Weights of a small CTC audio transcriber: soap at rate 0.0019.
Rows from block 2, named by matrix and row number. Rows with one number belong to one neuron. Each number is 128 + 32 x the weight over the matrix's rms, rounded and kept within 0 to 255. All counts start at 0. Numbers have three digits each.
# gate: MLP gate (model.blocks.2.mlp.gate.weight, 512x192), inputs 39-77
# fc1: MLP up (model.blocks.2.mlp.fc1.weight, 512x192), inputs 39-77
# fc2: MLP down (model.blocks.2.mlp.fc2.weight, 192x512, transposed), outputs 39-77
gate.208:100108078105113156157134134154143207145115074132117153192109117120097061172087134113099082085130113171129109101090230
fc1.208:128141136115164190136100097114128119169072075175090171135121116115188098134133086122116184109127160191103100125092161
fc2.208:114116173102128054119146209093110200119182155139126115042084119111161092094130121096107108132115117135107113111167141
gate.209:135138137066162111077162197130094117156119135109113136067111125092153137142176147122141108140140110149145118117147138
fc1.209:111152125094179170104101172119085163156155115108135140106145135109141077163129106118165128139129171167155093097157093
fc2.209:151106105099156065119190098120162151139100150164205108164143143138152142163134178088159120143167131124136151106143148
gate.210:114136092117137156093151111113106119086153122158179079113153203091116101095094124112096116055082075149173125097147105
fc1.210:174122103102150100133155146143099129137099159135087133154114103105139087187113157174104156113169152131113182151119090
fc2.210:143126186120147105108136175187141097157141078137150118160135139135097129135120075127157135141173091069169099099095129
gate.211:150093141120161218118103141178096150128125154169141136088111113119159118106106082147092069080085137076116062134101116
fc1.211:094109158135071087153138146121157145138126091122151140137188129132110107158104067142155110114115166091079135068151116
fc2.211:105135114146147156131111146104139137103112209121136127167064153090114137119124130148114083100131157154158112126094139
gate.212:111156127127181059073110126161144162105121143158083060178147115118120112058173126158135110124082128110104151135143159
fc1.212:130182091103134127105100156211165144154083157138138078161143121144129127102156152128098126116079084149136121106102148
fc2.212:178154084104137118147138102083142096117120161163152182114186149154145143117116058099099123085160090131124106128155053
gate.213:150145155107135129120143125139118151125103072131167095142077135123162140196126176112175098089158110082177150162133134
fc1.213:108144066140136136195151146124159089113124153135140155085125120118132160165149110105126150155105133125135180154106131
fc2.213:136110089154074067093129139130175170086093101132134116158106156079150143159109148098089170146089122115120159104159094
gate.214:146185084166203187131140157140121136072163143143121169142146138147124135096155103086115101175146125147116095085142129
fc1.214:133167124166132097138162135138140138104167154159173193101150122165118130165145174116090106175154153098131124074138157
fc2.214:142110118148110131116107088108073104142104094076158029126124159141187169101077117113112157139122119129164125176113103
gate.215:174134062214107162145078198198129070175077161152197074075178132052105061200159069102127197151085128176126121128128131
fc1.215:118149161163135151085116236150082117130094135079099142076185158105229136104122141126098168162150154113077080096155173
fc2.215:133119162121149100092135026047095140141057182167173125110199110134084144198154083125117094128093069112113180152096187
gate.216:160027121172182123100138109108132124142150165136130172150099108105172172177105076123108108087167113066147073149144158
fc1.216:113062103143199131157159125108116097198162154115137177153125078075158106140117148111083120112139171108125129160135116
fc2.216:119101163106085126118065127150129125134138120132078142112116179105101121133126097097092122142154123157166102095166081
gate.217:125109133126138172098086122204132171123128106126131093099119106142125060156154122150130099119085092152091118088160170
fc1.217:066137140126091146132054102121078152059086105068067112112126098125191143124141124088115125138143143151053183166112105
fc2.217:179168113133181109089172128137150119146164147156124099175123097166109104158103136210174131140167120114179086119104122
gate.218:094137137215163096163112138140154171081150176087197128112070126104090087194134144120124132125137111086130116089091125
fc1.218:131194062085126238106108078140089031190134083160051027106155156149126108112197074141130166151131117192105117106104167
fc2.218:103065154152092120039189168165098187127123161106110101175163142157097109140136134133101159093081182136120140080179086
gate.219:127142115113037128139128179135119142123143102150167142162124093166088159086095145149132173178114099118102184192140092
fc1.219:178141203181112122144134091133123112144088154095155125133164149159113125136139128140130140086121117167164092147119172
fc2.219:144107183109140106151116089154138173180111148105150167075097117096102149072098113153115152160124117126128150162113216
gate.220:123137109165118139102121153126132171046111119067151090110138123156188074120113158135159056119082134119094146139141075
fc1.220:153117110173114152082136143117124155081107128125093153132171138094152146122101152138135110147108144150103079177088073
fc2.220:120179140104178109125124145122121101141141105120093168143144089104103139154147154147108119173155168108169141073169179
gate.221:107089143131098136128161142115128101096148104151129161138139063080127095183117121095134109125117126181158130156182153
fc1.221:105137135124100084118136108178062161118099188090182112103103180128142140140133154116104182101089150106101094131128108
fc2.221:104104095109141159135151118098074113087136153118096180140126095126168121085112153137102093092114126093143173135088118
gate.222:107154143193067108108202143081217155118135053158163127100149094072166114126141142079133150090120084145135122078112171
fc1.222:177114165162079126111128125185160090143129139062154103063093140102102109141171162067130057110118132134126139090110138
fc2.222:120092098153112124139090101041132149048134123146180119138167110131140104165167122138055184137143150097106107105078122
gate.223:111142195176086131098159095111164157161167067146106125170136130123139120131169126118103113167100110153113161159126129
fc1.223:098152109084181121156165136131160088135146090116160097134128108162114149166155139177090113175136088113085114071106175
fc2.223:137097212160151169163201127093089131130141191112146126085109122115124115181093143081183082140141142115153101135146190
gate.224:068131128083142105104123151153167124147164111131096108149108101137122159118122101167142123160141153135104131153095074
fc1.224:038066128155140147123169136112086091141139103134126153173155130124145136120154150139168115118116067151103111061184170
fc2.224:119148081129109150087113092115183159104155147120159151167136093100122164187209108150157139155137102151110083130143113
gate.225:081125170151072117148159088107161174175151132070122125135106152098173098135162107128160115046140144151138170082109105
fc1.225:152136048105124105158080089138100097090081123143116136128071119177107158153111101096126141183130172091146110176087142
fc2.225:097122160144102160136107095128098172159096137165142124142116137177114163150134146094122162080130163160169138078133148
gate.226:113103122129101131173108135094111182124157174145138122206143163155165127084125118066115135095105123126189121117087111
fc1.226:123104169088138131115176103135084106097045054151198072136124150142118088107160138129104071156156130144109117173142085
fc2.226:121125160061069151166118077110111180143172136136090156161143113150121164135152108035108062134162089133197120105126067
gate.227:147121154148116133104159124139133103093109111087099116112158089101152103110116113151196111125123133166104143197101115
fc1.227:156132141207069155166106113097126134104128132146060116049047089137142147118155143092091072110155145131053095110101079
fc2.227:122135106097100125101156065142167157148117077188101107127128128114167093085108115152110095138120140142139133170080088
gate.228:097064151145136158113138107130139121074138113188120123112134066174132109114200088158063149134100092108131136143185135
fc1.228:116128096122138099198123168189138108090111186143170179112104141140152106161140104106084177089152108113129151159139171
fc2.228:088122157185158160102093171159135149124127119117139134124115154107111153045144128131180085168152117153167078129116158
gate.229:117151096143139072103188157063083102074097193150118140044178160053139030104121190159153102113110117154157157142061119
fc1.229:090190104073121063081155138053127052118098152167093205057144117141141090099076175116098191140164137067110136121125143
fc2.229:126137104175153196166176126127106176119117090101181117154158114103064140142098111131128085091057122087067112092141124
gate.230:066151125142142112144181105084109178107168090138078027140154134177168083124126123182087090156155129109129099107132176
fc1.230:171143098168169076134022125094091077071145114100147155109117117213068165089130169125137132093136129149119127086111147
fc2.230:122121121106109144136148116117143129181089128144156092124140175108212137168178096153121132143139144172096121093199125
gate.231:167158077113092105167114159162140180098121115125108135108122192166166115126106146171116201109103111116129066125088197
fc1.231:093188109136138102142167142119178055106096099162101064117169136052116128133166084084123142159131127133138173164131106
fc2.231:098158147127134118167079100098151122144160103073132088151127121119128165086119140151112115120133124138072118062112174
gate.232:145139148088096127115162096160144154144133153149105086114155100133117098034099143151157196116094124091137113152139145
fc1.232:131156121111085127120126132127143134135121170155080114059110095128178105084152124106120145120103096129174153141119100
fc2.232:140179112194094143106122144127141162044116111104133133160131086087108193129129174127102064082078146125158137138158100
gate.233:112138132097158083115162135127185132125190143119139081085149147100160118160124138078147130112166147096126137100130117
fc1.233:090093146090096106130114133202104149105092088117065077104130187131170086105090148148185121103158143142140069107155088
fc2.233:194149089145158121177127077191166150158176134119105134147103133147114155135124173093051107120129174094160183099134141
gate.234:085189172141083117115131084143121096194093128129097107168177129085151109149129128191146122135120102161117164134137117
fc1.234:121232154130131136125138081107153103156065106165126185190139119111197070112137096129119137156117110202112191146161130
fc2.234:132135089134135102138089105109130117063088155146097042107133066127091091077059105052163171174107153114135103139175124
gate.235:120098078107129136106150079121167107159124110126125173152113138110156138158195130138142144193084192129135095154135121
fc1.235:144080157109171092158095127164113102176117167062115162125120083084121177150111119080169139124102094178124119121141174
fc2.235:108161126146096155146119140141167158114134026101123114160160095100108139122121141101060096151161176150072184100169113
gate.236:137112080099145101088132074098081121132133167077119119123159083116107105092141118095141142071147086103144129130154161
fc1.236:162091136142112155124188101165163169108140155114136144106132129115091094109119071181145074095149172153109138129102158
fc2.236:166144130153144125146162140129094096142110147117132132111119120139101086130177172166121136112117121138142149080107116
gate.237:091090168122108169090107130093084190133099171160147159120104131141164086076141162145163129182149165129165126146153144
fc1.237:183146160164076161075111130087102146146176157144160148168147138072082152143132152131117112113136129089115166147130159
fc2.237:116132102096111090147142065151115118120113150113108135087118159181141171079127109169172135133110131131146130074133093
gate.238:140177085130097120108192087105174133124109073144175112110113138136100140182136085140189089182141129174145099153130187
fc1.238:129104181128156094153135105115098128137126164092069137135170089133169104136152114174088140148092137117076121115149118
fc2.238:085175059166141114141114114161149128126102071140088101103171120110091199177132103156165115126132051151164088131149081
gate.239:126078043117103092092102161147121162106073149146123125119107099172177186127117172087142106070134191113102153124119116
fc1.239:089182181162105105124176203152102061158167076082110102164191147092183073102141100129137153116122024116182126161083117
fc2.239:186141141103104143146133126157145131198152133127076129133089095122117147127171189137123095089034142047134127147179145
gate.240:138120125149088087110141076101148084145154130104129113099138065122093141110115098092115171098113139111148114109124094
fc1.240:188118158160135064148175155145141138158212142153071190157112145148084123168091102159101152142155156157114130116120066
fc2.240:118150090095126123133104068124160077082083113103128100136127155127113154122086109076138092129116151129137169167146129
gate.241:168106143044115072144104146117178175165141136153053127141140122168105125124114145156086117141224115122117090146142171
fc1.241:175164096187130127153112070068102142144120150144124136110121102129091127108181168164178114132157118154103101036219141
fc2.241:129024187117111166128121154181079072125064087121151161159150123084096088136074132125078104119140071090133099191140137
gate.242:095120154161050120150156132098108118096192170142146136089171050128177105070091122065146118112114133145093168110141158
fc1.242:149157156124115109153090073133164193122200165147104064102136063083111102080120208142166135133134148080103142198194124
fc2.242:053193111130123142117149174124098132112100112190109048121135130159200160134031115072082103213125079173109140168094097
gate.243:078122173144100128105140106106189129109143137155121150099143060105137114140130097138096132100164185110101119147135064
fc1.243:084130153103098107107150149105171128151095156165161156115143113138163118115130145105064093130086123065060120079101113
fc2.243:171128119156166191156123124112180114131112134098132106142083124081103160142138076129112097088187132199106110143135154
gate.244:136105084099138080124140117182072152131159123155152118128066141161119080098087108096162104079135144151101190125148171
fc1.244:115109181146085141089157127057125167126117121186096127087174199122105182133103149130124135135126117162129147104149123
fc2.244:171132118078119125219107147180096112118093098097095140183128137112187106098183066092126133109120121164086087123132177
gate.245:118138089155194158080137144126103129142167109131166119138127116121075054107172081161164130107140139152166100125089139
fc1.245:137155110173178146093111195155135091133156147119122102089128127140090055109130123142144148135147170126175144120105131
fc2.245:125199188129161100103114138180132145088117133113127135111126113085098167164073094173139109141106133158113140192142103
gate.246:060139095107219135193150170111131132119165165076134118127053118111070120152135083128153088140169149101108091164069140
fc1.246:123092091109124112200088147123118168085112177089119107168094115099146135128101085138116083121099181094127093137105157
fc2.246:100045121096102154085208116074124107150137157115113085099166169136034124071125121120154173145111071094096083163191129
gate.247:134119134159170155106139122061078123150180180186146102174067122138112118115168139161081089153121194130126121217136122
fc1.247:127108097114172150074144096106152090160154158192131109146049146094159083142149086159131132102089212115128086156109138
fc2.247:149110113117139106128125144101114143139087123162128120172174197134116130110069156117146175159066073144172141132125163
gate.248:157101066115144158117116155147155187104091174089147098140117140101140097081125114111118100236128142077128112087135102
fc1.248:115095107107131113127131104174137122145164108094106097085122053133137067099166096107119081135125136115129113143115120
fc2.248:153138106113145187132150144075097098077164130161057140109131125152150167166146127137115114088128118127147118125129168
gate.249:104140141123153083073111100189078180136133076153148127106109139107117116118189026118153167108153155102132172111172124
fc1.249:149120112106141132159101119099145074127129162164106133162210122137133157072175172159100135121147104111106062164130089
fc2.249:153171149093121112160118101142112159102215118154165150120184116057106126159155162108128162159130114147122111235127124
gate.250:123150093187134164122106120112125149112081126136092116124127166098105117143092135074116143161147089172107106144175163
fc1.250:120157095126136121198073137158098130134109129188170110163147135129108113137126128127083103142117115090126131118140171
fc2.250:120091052157173097090144089132146149113158162067093127071122151097103098199119141112121121127102140164177114126162129
gate.251:052074094158086066135157177125120168149150083077111103098133119070117088112180124145123112138065156094166096150158086
fc1.251:142105114159116095151152140134146174174124109101114167157150166129155102116115110089117111140128082107125097198138073
fc2.251:121114129121126160160158080189130068128096174157106114128131113106094129176150188102127135143132126095130076138056201
gate.252:170124173126154145143128113087151142096157097131127093139044057139115088097164181130177080125131127159134155200175168
fc1.252:137064102141109113086120132070165198157112126160119145147161101131143088110081122160147115188122160177086130149148144
fc2.252:150194145109175097113199122178109155128143116164119098137133150143105147127166167151077125074112116121160150148137137
gate.253:107180140102148101133103030120110122100140101081114108195134137129115061136150151103104150097142135130124128112152095
fc1.253:101093103192147147091169165137173149144148127143161140127089153107115147132160101165130142156115117099096124128116131
fc2.253:131168137142120091127174082066148134151071107092096142163189116130102070158120163073145109085090142122167156133099151
gate.254:083111118142113144150177135135178093091180164150100174112157145113120142138132118087107080143121083040144157140116145
fc1.254:136112170099101107118084132074135084127125170153103169126108094197112079160147158127130124132151111119109123164124175
fc2.254:137079081116168148146142127148121178086061044117106078206166125121135159122103110118146137098095149112178083100107112
gate.255:131084088084175101158145091118157106089142118146109141084150131175153151102170095100173150111146090070148095059102130
fc1.255:078105092169098130142069111145158103118157139196120153103125090109131193160128091128077161139119174141113120101143132
fc2.255:130122116139148118114198165112135177176073099114095125137134148123115107158152147145167119109096036102168171082180156
gate.256:076093125150064153137172059102159102048145190161156135149117107180131168117125113112148058078149162121146149133141141
fc1.256:175147173164132133135087166144151143179136106149098119171179192118108113126133083193106142187148116145153110103100124
fc2.256:138155146061073181192127060076113126117140080176134170114143092183075145146154178185089128132160098067148111127130126
gate.257:131124172129070153112190102063205144112151189119237167157083148177101063135144112177102136161163138090143132134146169
fc1.257:110069161082093107157169083078091125113164151125053169140123117067065098137111114118098127064099142188102162151089159
fc2.257:131081131207161140100110074097159196191117118089166138159102156147127131089126146144088104147110111162167091167168091
gate.258:122090150133163125155161139159165089118144102163175127146205161121119103123133111138106142124122094068092133081086127
fc1.258:106122075158137118117156121145202153128104098111148123091149107049109119126146089156159173138137109122166174113132170
fc2.258:131151123105168150094115150167139141103135165120065132118130161110126087116106082126135142103130133076121195086139110
gate.259:147133151176173143171148125115091091119170136121135108114138134105111104094142126155149145095124143147192161106147081
fc1.259:137107152181159156157140096121144083104128114170159110135145107117178127123123100141179090181155188117173183139093096
fc2.259:120154124121078124123100109143080179098093131141111112128141071150074184163074138122133154157122124099093111192148117
gate.260:135137066155111139177112151129152124075137133139127121137153110102070123085192136156124157164158162145160110096142102
fc1.260:121103099140121123143131110155165119107156144145135099115201103117113078107160119129144115111096142144159078108101108
fc2.260:143105145191157136135151183167131137138129120154133163168088109094102100086121107150102111204116117167108194137155137
gate.261:195070155060135111118155152128180112135124123099122118165149133152094157132101157127123047121096125137157180104197108
fc1.261:164107132143149164118104174081142185105094174191162096078125079072137110096192184127114129155123097156147076152169152
fc2.261:119134117160121189197136103150128167150122068104142155142167094174065169121123082173118170071150125149116122136086102
gate.262:161174062164097141112132148134116150100090088145065103099060136097169129080128141121127117096133179114107123159113113
fc1.262:196129102137140145131141187126164176122118130104080123070081061132198135096072131168147113118178169132105080130097081
fc2.262:123120153056100038128104098131113067153137114150186157115155143144129113178152130095127151156109133108104120092152142
gate.263:147100105132079138085119099129103131107154114162103155156150105134138149055173165160087191088135095077146113134134123
fc1.263:158087100144074128153117092160131095090081112175136127184124106119161193060175124103108159128109094109137097146114145
fc2.263:103135150139103083124121098090171186158149096099155079109152128114136186104141144164097156100103143131129173170065105
gate.264:094121113115096170134166132137165165168151116189157129060069167106153171177134115153071138130124033137128086088115103
fc1.264:162130150141141095120139120111151113106141099120095123155209131152138121099159176118150134103104189099168190138116119
fc2.264:128190089183132178090164170087113210148144103139132108096147138041119107105143177172118105153096124148120116162104156
gate.265:135136173100214149128163053110172172129128129171181161060076100101111214160057088155148173100149052111147141067150150
fc1.265:130138096102056123204145177150121081086101093150090006222128124117129139128114114133096149081080091080151156130070101
fc2.265:098088117064158118082115157112082184098128091158133132128128107119109067103167158121142096103108168151130106117135166
gate.266:131092171130150121157115129155161137120130086099138196148127167121161126074113136169142181153159105122125112116092144
fc1.266:200119080140131122122162115121067115093114125187175071075145118110181130166150122137133101111156095134165063137144171
fc2.266:080122128085160143187111173138114110111100122117161186058153139095087162099090214097131107114119118102150119140123098
gate.267:155112193162169165072115086040110142153119117118087152142125162078130126091160100098154118124167112148090133138119170
fc1.267:131133145104090190094141135152125114142124178123078137148138136099140041134135124099185086125151118155152106070099073
fc2.267:160128102064147096178096163166071115165123102133107092112182154156175089047111108092155148106132108159066117152142124
gate.268:145137184119074147093156079105127108096158157137140099122117135145142181174124139107097122108150138167095136141160138
fc1.268:157109122142106097133136094137138099044141142098072055168161104210118044093136122145086132181128157154094130047139160
fc2.268:132154117135139138116150129118124136171136078133133161123120157124080157117112125085155097083114145118116107186127125
gate.269:100128108115097138197085141162100122101134135087143107114108117153103134123127131095098103158152121128133174151089145
fc1.269:096160100134107114152136139084076143151116121124118109112109158109104158205153143112083128170122153144127166161115111
fc2.269:095135135136072112048139124164139155130149173199160101114065158127128115183156106147111103140099131129153114178133079
gate.270:123148110100137132113137117139111121087100089112143114162106144128172146166144148159146121159169112140128144146167131
fc1.270:147090098133095099114142088185108152130091151082119133119133131109084118135171144167117120140179120163143123130178144
fc2.270:153152107071183131105165166070137143068129091117097149138135119165149100110175108116120186137103134113102185194170124
gate.271:158127112105137104132140209130106158076139135143094096121145112149138142136153085122150089101136149053082124171085178
fc1.271:100134190097185166056122147121106094166121161114101166124124100119121110108161130144173111129147123078079068080099166
fc2.271:138105093132125084117086119172163104070138128106142065156087111134101123164106130136121111102151052117133129133088096
gate.272:107135057164164131088154125099179106156148122197171140154136129145134167150092137126099138125139170152095155160146133
fc1.272:137141166149127075111106075174045162182133107192097072100131138098128158162093134056154165167136121152116105092106076
fc2.272:126155125082133160154115101101124089094106157157129163094088139152114120072178186111137151163227131107122102126137098
gate.273:157159117165132141131104135177113191135135062142158150079075141152148141201128113132111109149157124115128088110128160
fc1.273:146053117120085084129150154092132123121156149092068141147128048068133137113142177115148148132116144118100153165125073
fc2.273:152169093064111161176170050139102098169162099154060119158131175168129123149069144164160096138173137131120066177150157
gate.274:158151103136124096161111129158178103152125108183072093081130129087068181130150085142099126133126101114172124063134181
fc1.274:134098154120132135085183145114095136081110133094141100220140149207205122116075117122138131145085116097074112126145142
fc2.274:127135130087125141137120116149098130187138096135109135078179150151105123137084106130131114156148117146154084100066167
gate.275:133154081075112081140159171119111088133103128120116166134141137052117088123151102149160119091119146152163131123080125
fc1.275:154168091152090094140119147100173059133074196120078099108115148108166083200149092153111143121153187172161117174143162
fc2.275:084147098119076184143123081089112138130156092136088116139163102080078113089102186117103147146136119132091218130168154
gate.276:156120113102152122166146099120161127145029093096084144132094141121110138092157145122097124080136142065124175120105125
fc1.276:095123135152132169079146134109141169164109152149134038136117148110144084105131126161082145154142158163093089126166122
fc2.276:142150113072155090097130061080092169080082081147106130169086158177104172161172151136157092113167126122150147131113121
gate.277:122112155143091133090157132174089132219164039101095166194107126113108044130129072128206079135145144205181139079132111
fc1.277:131159106165121122074149090146150123146174121144121113168199093102130148097121175181181073170120174189116130082172064
fc2.277:149139129214108095110148157168155151168128174113167099092165134195178058116124150150117205169171130125214176178108110
gate.278:123175114159072157104137129087126098130143074107161116134172137136101153098088169094136126206066061174164072126098189
fc1.278:120137059135103133074095175111158142159124123087118120149157130158104089086137168160112139124071096131135138113128130
fc2.278:141169143167186068127124080142108121163132145108112089102132151119158137146086130112120131122206147172087102190135129
gate.279:116121112117147137113087165122148182118142137139133138087117170146153149129167113132107149086148116166154102136055133
fc1.279:069063118092125137137096140110179167115181171188086131122078177119113139138102167088132120160149124113056144130089118
fc2.279:123100142057120097158170113187105127125054098154127059108128107146099170108126141106111158138113140182097159108086097
gate.280:075100115128164122121105095118148161102134075136071093178107123177157158133157146165098173079148079181040102090155147
fc1.280:119181145112107163137173109110122156147104130171104073132091089175073149078125154144104100140072119186147149137134160
fc2.280:174125145113119131135169171120078111147102134166081191144122121113151065131170089093139132113067124098141151170151044
gate.281:179138102142165140111104117133152191092083108200117136104142062100106134057152168118171206157156153116118160082146125
fc1.281:087156110130139096117133134142128100126124129096154131131170208159148107201075126139176097147089161161068105193151138
fc2.281:135092113078178173157147132171166138107108126168119060124149122136104106158129088107158154136186142122074137097171141
gate.282:191184068144100088127144176089102100089168143167137120106107102091063075148126148103127146157129102119083145219135132
fc1.282:122142137075089119122169102079135205112121131094127122214143137142139179092099128153153101125120087194151166099112160
fc2.282:144173153138132155138093120122111114073068146093079177126147121117175145170139148145099111021143142110070115137140091
gate.283:158131126144118158101193119144111085133104145106150125126204157158106208166161121138128172192175148116132175053174203
fc1.283:157136113088120148087119141137098187170105061154081128175121093163131178195150081131169135145170133081119171124174119
fc2.283:108068171115130136158138133104135119110084149106105120145084135106139158095135121148128124119078139138117051083100130
gate.284:135138085101174163133163150108121141164140077191140141205111148165122143150156135190089129120114085099096192130179144
fc1.284:104064138107100196153112144153131158104112167163074100108109038127176155117135156087145095153125122106114104110079140
fc2.284:160136164141153118078080166130094142100115089129092128120144162114088159150121097141167077129175157101157173110120143
gate.285:086119175104136194109198148122170081191150097078123205121066086124194172155142131109172081089160135160162124158096153
fc1.285:134159154124116117189182149091101105159161142182136168115149036100154167146086135075105144083142063100179100144075117
fc2.285:139122087096113107114145085123141127159133131102196101097101178153133143117215120170143164095067203155165112069150123
gate.286:144103135137100124074163140158182103153118103072121186110139114143124096126106132123095160137134068078142179139112132
fc1.286:119075160139121109171099113150166082152142110097156126140128118134149121117150140102086135118142089161187152124121098
fc2.286:034150137164137186079092161097140161083103107155126181155180121126144132067123129083178134078145171089113131146164112
gate.287:174083134135191126154123148117149109093125136105105191178153168088089140086152123111072094083168136085137117189109165
fc1.287:148132098169123145101113094076082178115123139161137135113133139085112168116087110124132163140151154197068139171090172
fc2.287:137094152128148136145071125136148135163148065036094125102191108091129108141156164120113086149089130063098116115114116
gate.288:167178184130141157125107143073167078154145126105143088117057100135184124154119145117127168099114204140119146117134123
fc1.288:149093163135076175116109091188179133116101126138073146090194189129114159079070115141137090108143062148107123081125103
fc2.288:167148109114139120159137144112171143150191107058082142094095131140109105171122116130110096083116095123159122093051142
gate.289:097177201149080168132141178158111132135117123135148149127187120180104113166154152138097105129152196109150122121118111
fc1.289:110120154110075109206097093143110115107101102078180170101178123139109102157078154081068103084145110151131096132122153
fc2.289:152149107101097123095140181134149149076143121090126114175154123140111113112160144111142131086138176159081143145170125
gate.290:117117133122125108114151142093123170156107194107099107089181122112165134146104094163132096175129123139138122099103099
fc1.290:160167121150099143122151078077131099139126148111154156116158203124162135114075135134092096155183027179217102108170108
fc2.290:110070136145138104144058144185162127170135066169142100165184163137126164131129175166072115109056222104111124094135135
gate.291:088155115145084099114054153145113195171119118139186118134094111109119156134150115133114125109094176099135123138140111
fc1.291:075150109098111153144151118143196170106149093060142147168193152169161130099029101129165135091120126124095107134102124
fc2.291:134187134087141118138114126144099124134115139138105138154121155132118113087119131099093156125119139125144153099144105
gate.292:115122146099103145199122139119157100175152131138089150166126188137085119077133126087093102104096107117112125115102120
fc1.292:109117184139154141189123125117103101099116118061070072132116150128101145126073109209076063117120155152145099095147157
fc2.292:144047135070077146113193116122166148134165128106140129143190157156076151124160191056146111160179140109050075154049200
gate.293:139136079148132138160143080180158116112108116094185152083164149154068136124112125174131159103129112123112199170141091
fc1.293:101152068162136136086153104134084082123113138108131110091184094139087135121076104192153105116151133135088130168128118
fc2.293:170165117090121161122095078106133157079158146169091074163161144086124061094161161166065102150167121164101072111125129
gate.294:093158121139147125072130127097167134161076177125099122110107153098105120161192101122143129112108064143166104133118138
fc1.294:087110162100119119117125155159126121107066114080114137109161149106079156144138151088148115194051115124162083110112139
fc2.294:139144088158130145122115135076102149138153131187110107095111095146073101189102203127138121117189119117107139105123129
gate.295:075120104147134132121119128092138096092130039084147139110160138136158115088123148124096083113141122113112117157108148
fc1.295:083161115131120141135114123102132107136140122057148134096131082099137158092146167127139089065134112153074126129129147
fc2.295:135137138092128089055165159111224101137103157125126149086083120121137135183140121142109152144115149079146143132147137
gate.296:075108119142082123084189076125093142097089139101116129033171160158120094144154128152131158089155137136084105121123080
fc1.296:147164162131164149167118141080090144089162168175165079218104128099102085128182097138119165074173158149119167079132117
fc2.296:169084139092148128107128065122116193115109160104096095044142139151156166181113144077159199092111162137151102117131153
gate.297:095124160126071169170142089148118108120092160078156190107140128094085154140081070151159116072128154124131156132116090
fc1.297:065106133124068103187059093136182147160113152138172087149142131163119096088124140165132084125099153057178146156108214
fc2.297:168064109061182168129134148099128110160138181170070144107110178123110123111106159108128164122148070108152122150166066
gate.298:197114091118108123064172130117110156149122089173110060121146110124143120095101156166134090124133128125151148161160080
fc1.298:144108177151138185139155180056141128104159107132151097073119100142139132116162137131139122156112107172147210110090081
fc2.298:143129119139157112140096083128131126177131172128085090105095118138114135081146119209073146153091139122092080090093108
gate.299:106118120097154139158091068088141047140140199110094035114188194108144188028136153100061115139094118122126082157134115
fc1.299:083048129160132141055130159144111188124114077125130188162089102122096077163145093141176123111133180115168171150153158
fc2.299:107155086195096082079190096181109186155093129072124130149129103157132194093155143059070082170100192139154134094158163
gate.300:125094124126104117147157112188081089104093141122196122115153115130164026146140167041108144070143172130119137127166144
fc1.300:106078147174115140130178180151058090067154179100127119123182098115169109103129175165146116104120133042121155144122146
fc2.300:161129104120120074143183121133167184164135074110133174123126215128114146102098132135104136177064154112172064118115076
gate.301:144160116087109124189102091162077103092127191114077160094126164155100156127144122090149172102144096148142155153111140
fc1.301:155071102130192145181105103091062111061125173120083115093146124153104128085139140100107167125128118118151080158117122
fc2.301:130110123133021158115140165177116105156107109098106099097124103137125058044123173154115150141094130152106113119161134
gate.302:141105138101125152127189136186186088111153126085143119095169133137099159074128066132153117104120147169097139061141137
fc1.302:179149132146121136106062141116135181168100112231120192118147124102097094125102198084134199150121114218140125198119153
fc2.302:132106091129122100097123131079129131184132102169123156114104126130127124149124032127156108089143155136144133162137130
gate.303:160151092099121140122141141165123170127157128115183119152156139109168149133125150102169106112089097112135111158136104
fc1.303:108106155127110073126147132135130124143127088170088104149101106205098118152144143125184138134094136181155167132142157
fc2.303:102126085154112121116144120090091176185133132031113099106100144132120105151053133113120154115133140092111159161169133
gate.304:113157122101162195116115143132114163098106127165090117145171105156159139071135107178128147114112111103142145133101154
fc1.304:161143118106143146094140169123138118064128194137131066117104167124100162110184179126135104154068166183171119104150108
fc2.304:127137131115114152181117115046151104114158109164168158132157116122150135082077119112128141240170158084101178154124123
gate.305:164126125138108141110106132131096105120103179119127136088113116122144057140134091104093121097117209114132185176103145
fc1.305:050152116040095155178124068081104162111178150115095158117159129096115159123148112112117062092137106126135207175117173
fc2.305:174105147081080143117131163094149123157100115106122124088147120185142154128106114148063169131136135120129130084106132